Rows from block 3 of the text encoder of a small text-conditioned image diffusion model, named by matrix and row number. Rows with one number belong to one neuron. Each number is 128 + 24 x the weight over its row's rms, rounded and kept within 0 to 255. All counts start at 0. Numbers have three digits each.
After each neuron's rows are labels from the 100 texts, of 14976, where the neuron reaches its highest value: "tokens" is the input token at the peak. Only what is clearly more common there than usual is listed. The data: photos with spoken descriptions (Open Images, Localized Narratives).
# fc1: MLP up (text_encoder.blocks.3.mlp.fc1.weight, 384x128), inputs 0-63
# fc2: MLP down (text_encoder.blocks.3.mlp.fc2.weight, 128x384, transposed), outputs 0-63

fc1.352:126129128129128129127126127129130128125129129121130131122134113063104148116146146185118131160119146142120138116108089115150135134123150131109135136255110108153111126134002131122106111145160117
fc2.352:128127129129129128129130128129128128128127130130133126129119138047130135130185130190126128036114116150115116102109149121109130153136141126175124147127137127118122147076138137162097116190124105
tokens: "<end>"; "."

fc1.32:130131127127130128129128128128129130132128118122119130128121127054147147119150103224133125168183117118129137116108080116142136150099134124141157085244134135164127122123132144142180108132151120
fc2.32:129128129127125127128126129126127129127128127126112126132122127173097109134147101128157107131118142068156097149119118183144078083133156139136183150121127126143108148119153105137111114097143142
tokens: "n"; "h"

fc1.356:129126129127128128130130129127128126125129124122138123129125126111089083126148081225164122075069137109133133112144078110131140167113102135152133186223136122103129155167089112134112100106131120
fc2.356:129128128129127128128129125128129127130129129127116133122127115158156129132120185068104112111139094145083129127138129115136202133126113127108070089106124075129154114155168137105130106090145228
tokens: "r"; "."; "w"; "k"

fc1.203:127126129127128128130129128127128126127134131128109126122113151128101245128137150088117114056082093132116131132115152140151101145130146110136131120187137132130133128131134129121170124125097125
fc2.203:128128128129128129128129125128129127129127126128131131129135097213176047134092072067104095170153115082177121189156124207109148162123117123131130172113139108138149132135166137156106159084138165
tokens: "p"; "<end>"

fc1.37:128128128129128127127127128130130129126125128127137126123130124192182163126106200070102133059151103152115130182150152111128118131130155140129170126206171115161112125110116137129132115127091127
fc2.37:128127128130126128129129128130129128128127130127102124139118129145135099136158098124097188232111109125136150139138095132097129136133110118077078113108098141117163086165133129084189116096158134
tokens: "h"; "w"; "<end>"; ","

fc1.234:129126129129128126128127127129129127123123131127135126135134118161179166128084151126122158035119097146148130121098157119140129124167158111104115096223157139138121128129142148112121172135129138
fc2.234:128126128130127129128128125130129129130127126126116120130129121233125107132129130133060148202130126092154151186153132198124088096130117152089131090073104139154130113157114102098197124101145105
tokens: "d"; "w"; "."; "b"

fc1.357:128130129129128128127129129130126128131126131124097123137138130113131073128180135126112141134083106113143113122169172118132128093154146117137123117224136109128110126111107124121120149127148129
fc2.357:125127128126128128126128129130127129125125126127147122122120127162168121134128110126124096157214134123049108119103101098103123086113111128136137130123140145096135131111134142158178095123116112
tokens: "k"; "n"; "d"; "w"

fc1.310:127127128130127127128127127130129127128132124127139134127128131106105199130156146089159142069159090110138133110137159111132113140141151134124131141189135102179113126123231119116140144124117118
fc2.310:127127127130128128129129128130129129129130129129112124129132123137135034125081185027057119096105120160057107151133132152097230129107107120094112122109111116119139138142089142142101120125124148
tokens: "r"; "<end>"; "w"; "."

fc1.107:127127130129127126128127127132130126123134129130115127125117119095076144131130041191128122130067151124132125089130057122127113143109095118200164101196137153107107137148100127139151177127169146
fc2.107:127127128130128129130130127130130127129129128128164135122128123164167127120096198014150134065135097118136153142155139078124155148122108138065114101097110108141155095082136153120122120048122114
tokens: "g"; "p"; "j"

fc1.33:128129127129127127127127126130130130132132140131123132130125127136176136123088116114141148211201103133144133123093138097136159162119141128140120181213157146148096147131148124116152089101098127
fc2.33:129128128129127127129129127129129129129128126127135124125128118149117114127207114125158153072086118138100135173135116193123103053145134143118133039113095153137153101118130122111158102125116098
tokens: "c"; "b"; "w"; "v"

fc1.298:128125130127128127131129128127127124125134125132129122123146113095104121117136103160185141229150128138136137093130061110117156152099099128158117113207130130103114136136141154151138125124088136
fc2.298:128128128129128128128129125128130127129127126129140133125116122164140100133140135010087134055090123165132150160148142145137138115122140137101121086091117145130121119139052127105128107069135081
tokens: "p"

fc1.45:130129128128129127128128128129129130128126127125128132133123135060115047126153122180145142193145132145116130139104114132130178130118124110105107113240091106105126143149134124124133064102131137
fc2.45:130128128128126127128126128127128129128125127127135123129132116186150198135158128119205109132092135173122131105125112117125042064144104137135121084079134165116131110174072123105139121133141102
tokens: "h"; "w"

fc1.111:128127128127128128130129128127128125126133132126128137124136120131113214130128110068101133111117107134128123129138121147128098119120138102136120105192137123142140136146115110134208127127123131
fc2.111:129128128128128129129128125127129128130131127128136125127115133100159102129081132141099139143129103074165137119119117146138148219121088125095107117107133120132136110135147144113106170149138168
tokens: "p"; "<end>"; "."

fc1.336:128130127128128128127127128128128130133128124125123123128125119180176104130071130036152112150146135127117146148157159105145124137124107134120062211204133104144155106139150126129085141121150112
fc2.336:128127128127127127129127131128127129127127129129124127130135135149136135131226129235180150109132154172124125104130134041119164065146131139124129103131123157105115164120173117122151101159104128
tokens: "r"; "w"; "n"; "k"

fc1.91:129131128128129128127128129128128131138132115125118121124119134104103107126132114111137110151105157091131125125159154133132104119130092141111161152233110104174139119117205125119084165146168114
fc2.91:128127129126127127127127131127126128125126134127099127133127117170150192134125115144160078103177163134129130132127118087125106138128127120178103239122148137112126176156106129172113152078117143
tokens: "r"; "."; "<end>"; "w"

fc1.68:129125130128127128130127128128128123119131125125136131127129129118133121119095110173147117101126105162104143164138097108132109152099151139171179021214174116126094128149144116154132112135085103
fc2.68:129127127130127128128129124129130128129128131127113131124117112051153111135134193069073125142142119116122129096138127148118183161110126118117077156102131128092134124153090136114120144061143179
tokens: "."; "<end>"

fc1.48:128131127128128129127128129128128130132127119130140124129127121134121085123110095136106121240118182110148119101148132120120112117102091125128133124234086120147138152133076113135143132122170131
fc2.48:128128128127128127128127130127127128127128128127121130128126129050136166133178145166202126046168139140103114075102119038132126104133132135183173129125142134124096150099181133164128144139111127
tokens: "c"; "h"; "w"; "."

fc1.222:128130128128128128127128129129129132133124122123120127132122128110102132128162120058124119188084175119120113093146145128123130095128086133111138197228075110178142120132085130133127148127191123
fc2.222:127127128127128128127128130129127130127126131127129127122134123127163152129108162183211137108160132170102126137108122000094137123126122124145115166128119118114109169132136125146085117118117156
tokens: "r"; "w"; "s"; "h"

fc1.311:129127128128128128128128127127129130129129123124155118123126120078114171125123118112175128128131130109123133113099099108129118143113095149134143178212091116199114128155176124127077142128163112
fc2.311:130128128129126128129129125127129127130128134131078139128129129186104152136152116226147093078044105182118109210131150185109140117130124100108075109096120133087163109148116146106130113159144162
tokens: "<end>"; "."; "k"

fc1.167:130130129127129128127129127127127130136131120126125120129126123122114055124115113163144124106069152117151134132162155118132142130131101137101115133244146132101150126121103135145104131139136109
fc2.167:128127129126126128126128127127127128126126129129127125129130134133143189138165125156219121134147175149149123080121139076146063072149152122155133116110138144108114165143097104105139123090125127
tokens: "n"

fc1.137:125126130127126128128128128129128120116132130127082132121105134150169071136124079157145155114186090153112135088121123111137144127155113145164148092223117157162109121147152131163182120136169129
fc2.137:126127128128129129129130126130130127128127121130159130126131109177173118122094156063078094131157152076193169135171134115157101132119139120095118165090155125137116107125164122088084158065104101
tokens: "g"; "j"; "<end>"; "w"

fc1.276:128126130128128127129128128128128127125131128125112123127125131094096142121190093197129125119112130120142113109117108139116128141132125115147137130213143138090143137110180123163174109132119133
fc2.276:128127128129127128128129125129129128130127125129162129127117115147130109134138109046150097090141071103149146142165110197171092113106141126107144049094146136160119131170091114116136131085147113
tokens: "p"; "."; "w"; "v"

fc1.94:128126129128128127129129127127126121120132123136108133126125121092150074125077076215120150050117072141125129172107114125123131171133129117133124063202168125083133138140162120130147086117125134
fc2.94:128129128129127129128129124127130127131130128122146131128129122103120144136182174050088124186153136144123153043140131179154169089117133132097143112117122118141129125157072121102139124110119114
tokens: "p"; "j"

fc1.283:127126129129127129127126126130131130125124131129115134135125132095117163137130136054092151100067154133128115114156110116127127106133118116139147150213116136111128139134087140134189110127194149
fc2.283:129126127131128128129130125131129129131129129128130131117134135057129086123159160152190100103134137165124112056097123075112229103137133125132119159110136119105131151132182118153052147099100153
tokens: "s"; "w"; "h"; "k"

fc1.90:128130128129128129127128128128125125127126122137135132126111118197148151122116135061086131199101132113160106111147177121120101123131113134127108128242123127116130131104066119126142142098133141
fc2.90:127128129126127128127127132128127128124122125122116119138129135133127099139162093135132135134099152139169174192166126085102082114136134133118140163102133151126126107133142113117133164100108027
tokens: "."; "w"; "h"

fc1.294:127127128128127128129129128128128123118127130125123122122119133185156150123102150101120155076159047159104131168077114132126141120121159124112135089178149138124128125106131148127158086106069127
fc2.294:128129128128128128128129126128129127128127122126133128126127119167143080133174064109044140180151129087176167137154123181127123144125136133114099139094132130136112117143126117131116134122130107
tokens: "d"; "j"; "<end>"; "y"

fc1.105:128126130129128128129128128129129126124128122127113127121123129057068101123155128178155114101117159097115130105160095115129140134125106111137163130204134107130147121154222108121142183141159137
fc2.105:128129127129128129128129125129130127127128129128141128130126118115137082128031093037142099058108151175113125185121122191155134156136134117116113118102120158109112120170053133118096111105143141
tokens: "."; "<end>"

fc1.255:127127131128127127128128128131130127122127136130064131128118114087159091132105120171123136080152094104134106088118123098136116108153112124176177066213186133109119141114209098144212163138125123
fc2.255:128126128129128128128129126130129128130127121127173128124120119180150125123139153069052129083138131098143149147171137169129172134127113130099106124100109119176137101124128130109119130058124130
tokens: "g"; "w"; "h"; "v"

fc1.199:128126130129129127128127127128127124128133124139134128122127124102096066116087086175128132073041115130148125160137084118116120128116128136130180051199132115090111147119101127140141143146120115
fc2.199:127126127130128129128129125131129129130126127126122128129105119115172113132218163041027150120138103118133148104126128127138152141123149143138108118104130145134111105129156155122177101051154163
tokens: "<end>"; "."

fc1.358:129131127127128129127128129128128132137128127131135119133119120080130149121171168101137126188149124120108129131094108114128151138072106143108142154248065114159142141154147150142116088115141109
fc2.358:128127128127127127127127131129127130126124127127108123133123128219154161136110071097159128135138130135125107157152138099124062094138144127137145153096147119125141139136116122121138132121136132
tokens: "c"; "w"; "b"; "s"

fc1.360:129131129129128127127128128129127129131128131128125117131134120077162110122135171115164143064117075118125130162119106116125161138120124129123114136236130127116123134126171152138121109133159143
fc2.360:127127128126127128128128130128127128125125126127126127130136135167093124135163093126143142195168116172097097085102122165139113075121146138112150109119127127134140123124071111093145079194101100
tokens: "c"; "b"; "."; "w"

fc1.369:127127129130127127128128128130129129128126134128113130130119121038126189128148180169113112107197104119087125144095130122131114117122113124114157131205107112205125136133229130145162100133131116
fc2.369:126126127128128128128130128131129128128126128128126127128123122220147109128133068134127113150075108131185121182149127215139123125125153118120120097134137140090151142166069137124095132095124138
tokens: "h"; "s"; "w"; "c"

fc1.198:129128129128128127128128130129127128127127128124126136130140119146174192122128181032122139183155111158137129147100163113139142120137153131125150142207123125132112122143182151113168144092083139
fc2.198:128127128129128127128128127130128128128124128126113126129118129198123075135133073053119116195160134101121124151160130118120099116122125125103117156116113116142135141124133119122107118121140107
tokens: "."; "w"; "v"

fc1.99:127129128128128129128127128129130132133127136121112128124135122119135199132143175062132088128146148126136110152131181140132122097138118124138140146225103116173141120129223133142147157120145143
fc2.99:128126128129127128129129127130127129128125125131154125133122133204131084135132034168139156126131096139141121183104104128105105120104121107081152145125114107118115131119096142139133103161153071
tokens: "h"; "k"; "n"; "."

fc1.339:127132128128128128127128129130128129129126133122129108133127137092118105127106108171111148128167081130110123141077080154111139129123154141122174098198130127073139144127037137135125055119072123
fc2.339:127127129126128128128128131129127130127125126126127134121121113149153135130164103161104119092121147093149152094162126142135141182139135123167093141111174150118128090117205151140113176129115125
tokens: "w"; "<end>"; "d"; "s"

fc1.12:126127130129126127128128128131129126123128131125081125127111133084089064137106081196095138115080121113126128148138133139130152121127125107122141071210127121121141144121102113161183086166164118
fc2.12:126127128129129130128130127130130128129130125127183130122132115112161137126166108074165126096157122128197143069134120173146132172131141130162128132124136153128108126148114128124089165059101155
tokens: "g"; "w"

fc1.281:128127130128128127128127128130129127125132132126112111122126123112090175129218069122184106165083158123134121060111087109128161159117097128166143137199122129130125145135154131155127126128137144
fc2.281:128126128129127129128129126130129128129126125129164130124114115197168104128125166061168094095171093118156157191179121197130095144120138143133142096071129133151128123153118122114123125038141129
tokens: "<end>"; "b"; "w"

fc1.6:129126130129129127128128128128127125124128124127103135123120124120156156134134088158139160094152072127132124126067116138123172137135129097100136091196157123084113147128197112128191104117111134
fc2.6:128128128129128129127128125128129128129126125125147122129133115181126108129221122020134105145134073110178148117169132171147112106116146159110131079106099138160139109158073121095098107074143121
tokens: "g"; "r"; "w"; "v"

fc1.318:127128129128126127129128129129128124123128129128117132125115125157154081130073156092147146015116082137104124148103133145131137134127132110107123141196120122189126117122169142126137145147127124
fc2.318:127127127128128129129129127129129127128130127128142133127129126111134126128125064130030139175140162128189172150146131140155117176125132135138129162138129128104092143153071127128151130123121132
tokens: "g"; "."; "w"

fc1.35:128127127127128129129129129128129130130126125127138124124119125094090131123121101182143119024085080066110136131165102117128109144119107132130141167182159111193149112100071132129103097151157121
fc2.35:130128127129127128128129124129129127130129129127113134121130123111175060133213182085106152153165124130141142083125152121132194143132131141138076125148122124120114134140182109112152122080120175
tokens: "."; "r"; "k"; "h"

fc1.115:130130128128128128127129128127127128128127121127128131121130124156158210122115145057124130127160170153135125090113150119139120118141134134122113181210066119195110136143178147128138204125129140
fc2.115:128129129126126127128127129126127127125124127125111125134121124171134071134135049144140125126152105051168112177113120113114073120112148123121168131093122127164119132095211116113091116121146110
tokens: "h"; "w"

fc1.149:128126127127128129130129128127128127128135127123114128132143127119116127129145116158159107107154174100127146099164125142149121181132129109180121207222179112158135121141210108119120181132136130
fc2.149:130128128129127128128128125128129128130129130128148129122114121088131124127110193135116126098150064125068108107085129196100203145105120138125113110121109114135137137148127137140086113156130166
tokens: "n"; "w"; "p"; "<end>"

fc1.126:129130128128128128127128128129128131131127130125114119139133119111116061132136114104194120192108186126141130106149095121135128146114086161153140173202115122156115117122169138132077157143171115
fc2.126:128127129127127127128127130128127129127126130128129131124119127194177171127150160185151119057146105119123121118106121076100105117115126122161131169134117099112103148130164135146118155095128177
tokens: "s"; "w"; "h"; "c"

fc1.144:129131127129128126126127127131130132128120128122137123134126118066146134131124159172145132107208117127107113139049099131128154100124153131132164114254074118166096148138164125143133069106119127
fc2.144:128127129128126127128128128128129129129128131127101127124126135125115151132187092213181114181047146164153120133126140124113114124144120131136126154134129159106148126126132137112102105147122130
tokens: "k"; "s"; "r"; "b"

fc1.100:129125129128127127129128128127128127129127124137129135128133127070096176133185134123127121092157126142129110078116123122112132110156122122156135123213160131102137129162206112139168135138120158
fc2.100:129127127130128128128128125129129129131129127126138127124123126141157103129078184033143093030142086135087110153131132129146150127099138138120156083111115132126125139128083141126111119110133120
tokens: "k"; "."; "w"; "<end>"

fc1.98:126124129127126130129131129128128128126126131124074115125109129104134071136113113101114139101176053107132119115142150154098107104110134132146161104200125147137140113123147127160196128110108118
fc2.98:128129127128130128127130126129130127129127121129158128126120116209185137125153129112101145129170175089162149113149121108115124173147116124149109132119151149120092096102209126120122167047104106
tokens: "g"; "w"; "n"; "k"

fc1.62:128130128129127126127127127130129130132127126123135129133129133108097100126161113073162131165150188168131130104150104116110149150116110119161091178219121126118134149153182133143167134117132121
fc2.62:126126128128127128129129129130128129127127133131119123118123122118174130129131108146191133068069116172117122200075114098159109092137139148112157122118119129099112140154055110127079120172116145
tokens: "r"; "."; "w"; "k"

fc1.103:127126129128127129129129129128128124126132126129127129124126126177133192123106103104109126085049061122139133147108191134147102127131130126140154038195158122138124138132100116119184133121089104
fc2.103:128128127129129129128129125129130128129128123128127127128117117119155076129104117089065103215212150092116131103133101228148122128118128114094142144110116124130120132141098114129123127153139133
tokens: "p"; "g"; "."

fc1.15:127128130128127128128128128128128126129130121128132143129114123145100161122160100164153142086129150134130141125147111124141156114140129132085111157237169105122153126117149110125177145165120113
fc2.15:126126128128128129128129126130129128130130129127134122127136131154142090129073134081122136046079137123212142192137134150123113171132123135134137141093086123144079117140128125116067155095129130
tokens: "."; "r"; "k"; "<end>"

fc1.51:128129126128128129128127128128129129131128127129154128132126129174137048125074132166154119118085132130127140205157127130128125135119109146116132159224126132135117119119057147134077105136142115
fc2.51:129127128127127126129128131128127128126128131129094127133136137104120189132161165154146163174150119133090112020104121068131131157125124119137097111120121107130125131131165121114172118135146199
tokens: "c"; "w"; "s"; "k"

fc1.259:129130128128129129128128128128128129133132120127115134127112125051084126119152090166144116242128183106124128101138107128125128131126100129127134120238096129154130112137168127125146136130181125
fc2.259:129128128126127127127127129127128129128127130126135125128138125145148166132195157114174114051125142186140150105133102077104122122128123130154148159121126119130123141135134113154100150079115114
tokens: "n"; "w"

fc1.72:128129128129127126128126127131130128127129128129136136124131104094093183123116146170111121098127162141117121141120081122117130103113131121144127104241113124153149127130203123140149139133173136
fc2.72:127126128129126128130128129130129129130132131127113127130126141115137071126049081125107134107097107121168119167109123183127134144125117123094134137101127137103142135123099153141149140150126132
tokens: "h"; "."; "w"; "k"

fc1.301:128129127128128129128128126128130131132122128132113131134118121013107082120110109189131129192131163134132125124091095136114147137126105138109120187222060105119124136144172124140097136139200113
fc2.301:130127128129126128128128127128129128129128128131137129125137126217128151133149150201213134070096095155069113152109133063113123098114127120117150090095121120150126137137129146156136088168144116
tokens: "b"; "c"; "w"; "."

fc1.97:128131129128129127127128128130128129130126125124116124133118139134139149128133132224130104080149117105124122112102138150141123110133148122120143109255142121136126124116091128108090107127108113
fc2.97:127126129127126128127128129128127129128126126126132123130133115102112154132091162135115159150027162146107121138119124066091059112125110149137148130120096132130132111152092119141147163188124106
tokens: "w"; "."; "r"; "b"

fc1.376:128125129127127128130129127127127123123136133125080127128149127097113067119117078146136131122084047153129124117105107140125167121131109113149135081208143149082117129134129143153183123132065133
fc2.376:128129128129128128128129124127129127130129123126163133118114112172176134130133178003068127176180159107163156093163137121154138148121123130103108141111131125127153121140104122093126141072141155
tokens: "p"

fc1.361:127130127128128131127127128128128128127128123125111131124126140104174144126080152160104156138207077129122125170067153122120104104136152121077109087226092102146120138113185145117132101125078106
fc2.361:129129128127127126129128131127127128124126126127129121132126106190119069132150088134068145154053121086128113190136136163097143147103141146131161112103110151137132122098105127145159132158134082
tokens: "w"; "r"; "b"

fc1.182:128125128128128128128127128129130129128129132131117120127130113152175112129044135086118128056161135174116139153123121117122142138111123141150110137214164128085126130154145133143129122119089122
fc2.182:130127126131128128129130125130130129133128130128137135128115136167110169129255214099140128091107085165129129112135143138104213114114133119125087121128095126127145117102148169105130105083128140
tokens: "<end>"; "h"; "k"

fc1.274:128126128128128130127127127129131131127124135125121131128118125216191181133069145058126120118153151155133147161132156115167107129160168132117130120226165134124103125156154120107153111136084133
fc2.274:131126126131128128129130125129129129132130128128127130127136129146143123135174178193114167093109125090094100102139142152097177144124108133126080079147093105140156116083194140120118118176110167
tokens: "h"; "k"; "<end>"; "w"

fc1.170:126126128128128130128129129128128124127134120135133133123120118206174087125069139090142117065114122151148143159188184135114150120118119117154121095209187118101136113116173127136147192141091141
fc2.170:128128127128129129128130126129129128126125125127115124128130138136150049136228078121113143215194149121170115087116095126133094116136147134147147164121112153118110126111133128129140127100131095
tokens: "."; "<end>"

fc1.326:129131128127128128127129129128127129133131126124142127129134118091121169120164137030130119164120137120127104096098095145103123079097071124107154155233060118143114150120151133129163136127160137
fc2.326:127128130125127128128127130127127128124123129128101123132108128198143133140088078191164104125168121124122133207132119050130095156114146114157132155129152113110119130124127133161128137101150113
tokens: "."; "w"; "<end>"; "h"

fc1.27:129128127127128129128128127126128126125126123131137123122116132167120076124077099178167109083113162126110155171132087111130154139119127135104136145255135144150131106139119128109058110124145134
fc2.27:131129128129127128128128126127128128129129129127121129127134122026105155129165169195117163084094139114146127054134140136127138163140127142156118102141128124128116133104146129136150133168120135
tokens: "."; "<end>"; "h"; "w"

fc1.263:126126128128127129128129128128128122121133131134129132123120124146147132124092134114119157112184078158119132163128143107129112143113157132121119076195191147121146122120153150122141091105066124
fc2.263:128128127128129129129130126129130127129128127127116127127135127099148094129163123142061152155123125082149134077105117120091206155109097129119111146114096114139114142121142143184143135170124122
tokens: "j"; "w"; "<end>"; "."

fc1.233:128130126128127130128128128128129128126125126122127137125127131126156110126117091202075125117124106138137131141077135154127145106141160118142135112255119133120099143115028109124158097108087114
fc2.233:129128128127128127129128131127127129125126127128137123130133126085078185134169129191159152118067125143086122069137125094115137123128102125104127080110109112145151124126146139150135112255146103
tokens: "r"; "w"

fc1.268:128130127126128130129129128126127127129131133129119123120125127211173159128054105051082135074093130167125136175123139155124123113139119140104103166219148133114147109135083129126140133120084137
fc2.268:129128129127127128128127129127127128127127126129123126134134128158137075132121077150154139135123134044161118141117130121139159152135127114122152148115114099162121118069255134122107146194123122
tokens: "s"; "t"; "w"; "b"

fc1.50:128129127128128129128128129127128129132127126132131130131129129099151113123133170148115124165156073099108132106100146132141112143099126123122171105226105128177113135112034139139106109136108114
fc2.50:129128127128129127128127130127127130128127127126124123129129136036108160131118110206119124155143165169101124100100125143129098118145128128169079143139166137093125121138138119124153080197104121
tokens: "c"; "w"; "r"; "b"

fc1.142:126127129130127127127127127131129126125133134127102120128127117030106151127178155204127123075193118117109120090120091115126133154113133132152189079217146132134123148149172136160154084125162122
fc2.142:126127127129128128129130128130129129130127126128132129126112122189166142123123082181127129064128099122188132184135136203143065137148154123154087131132138146119132121124103136099089111077116151
tokens: "<end>"; "w"

fc1.304:126128130128127127128129128130128125124132134124110121128126115119108186125127160122089120037099125126126091094100137144122106094142121114127188110201085108181119143117179148132151160135156158
fc2.304:126127128128128129128129127130129128130129123127129127126125117202183120127045120081061148143177154083154142208136147152137137165149131123120089166124144125130125107111166121123141149067121136
tokens: "g"; "w"; "."; "k"

fc1.348:128131129129127127127128129131129133133126129122140125128138134128152156120157132005129121182126140142131132076118129100135130127095121147136139162251067108167101133150128124125127145102166111
fc2.348:127126128128128128128128129129128130129124129128118128128116119202149162128129156163189134078125169160092134168138118049091108131142120137159115185121120093119127126111169139141120104133120142
tokens: "w"; "s"; "r"; "v"

fc1.34:127127130129128128128128128130129126123134135121109126124127132078112111128135116230149129149096159130140113103049125139134152140152125137111153145240083126122123146138141145143104130117155128
fc2.34:127126127130128129128129125130130129130127126132148129130125113171115144126059118110180088148088133121155143159158134139135066104131130124121144097103142149140132115120048110123148120061147097
tokens: "<end>"; "."; "w"; "d"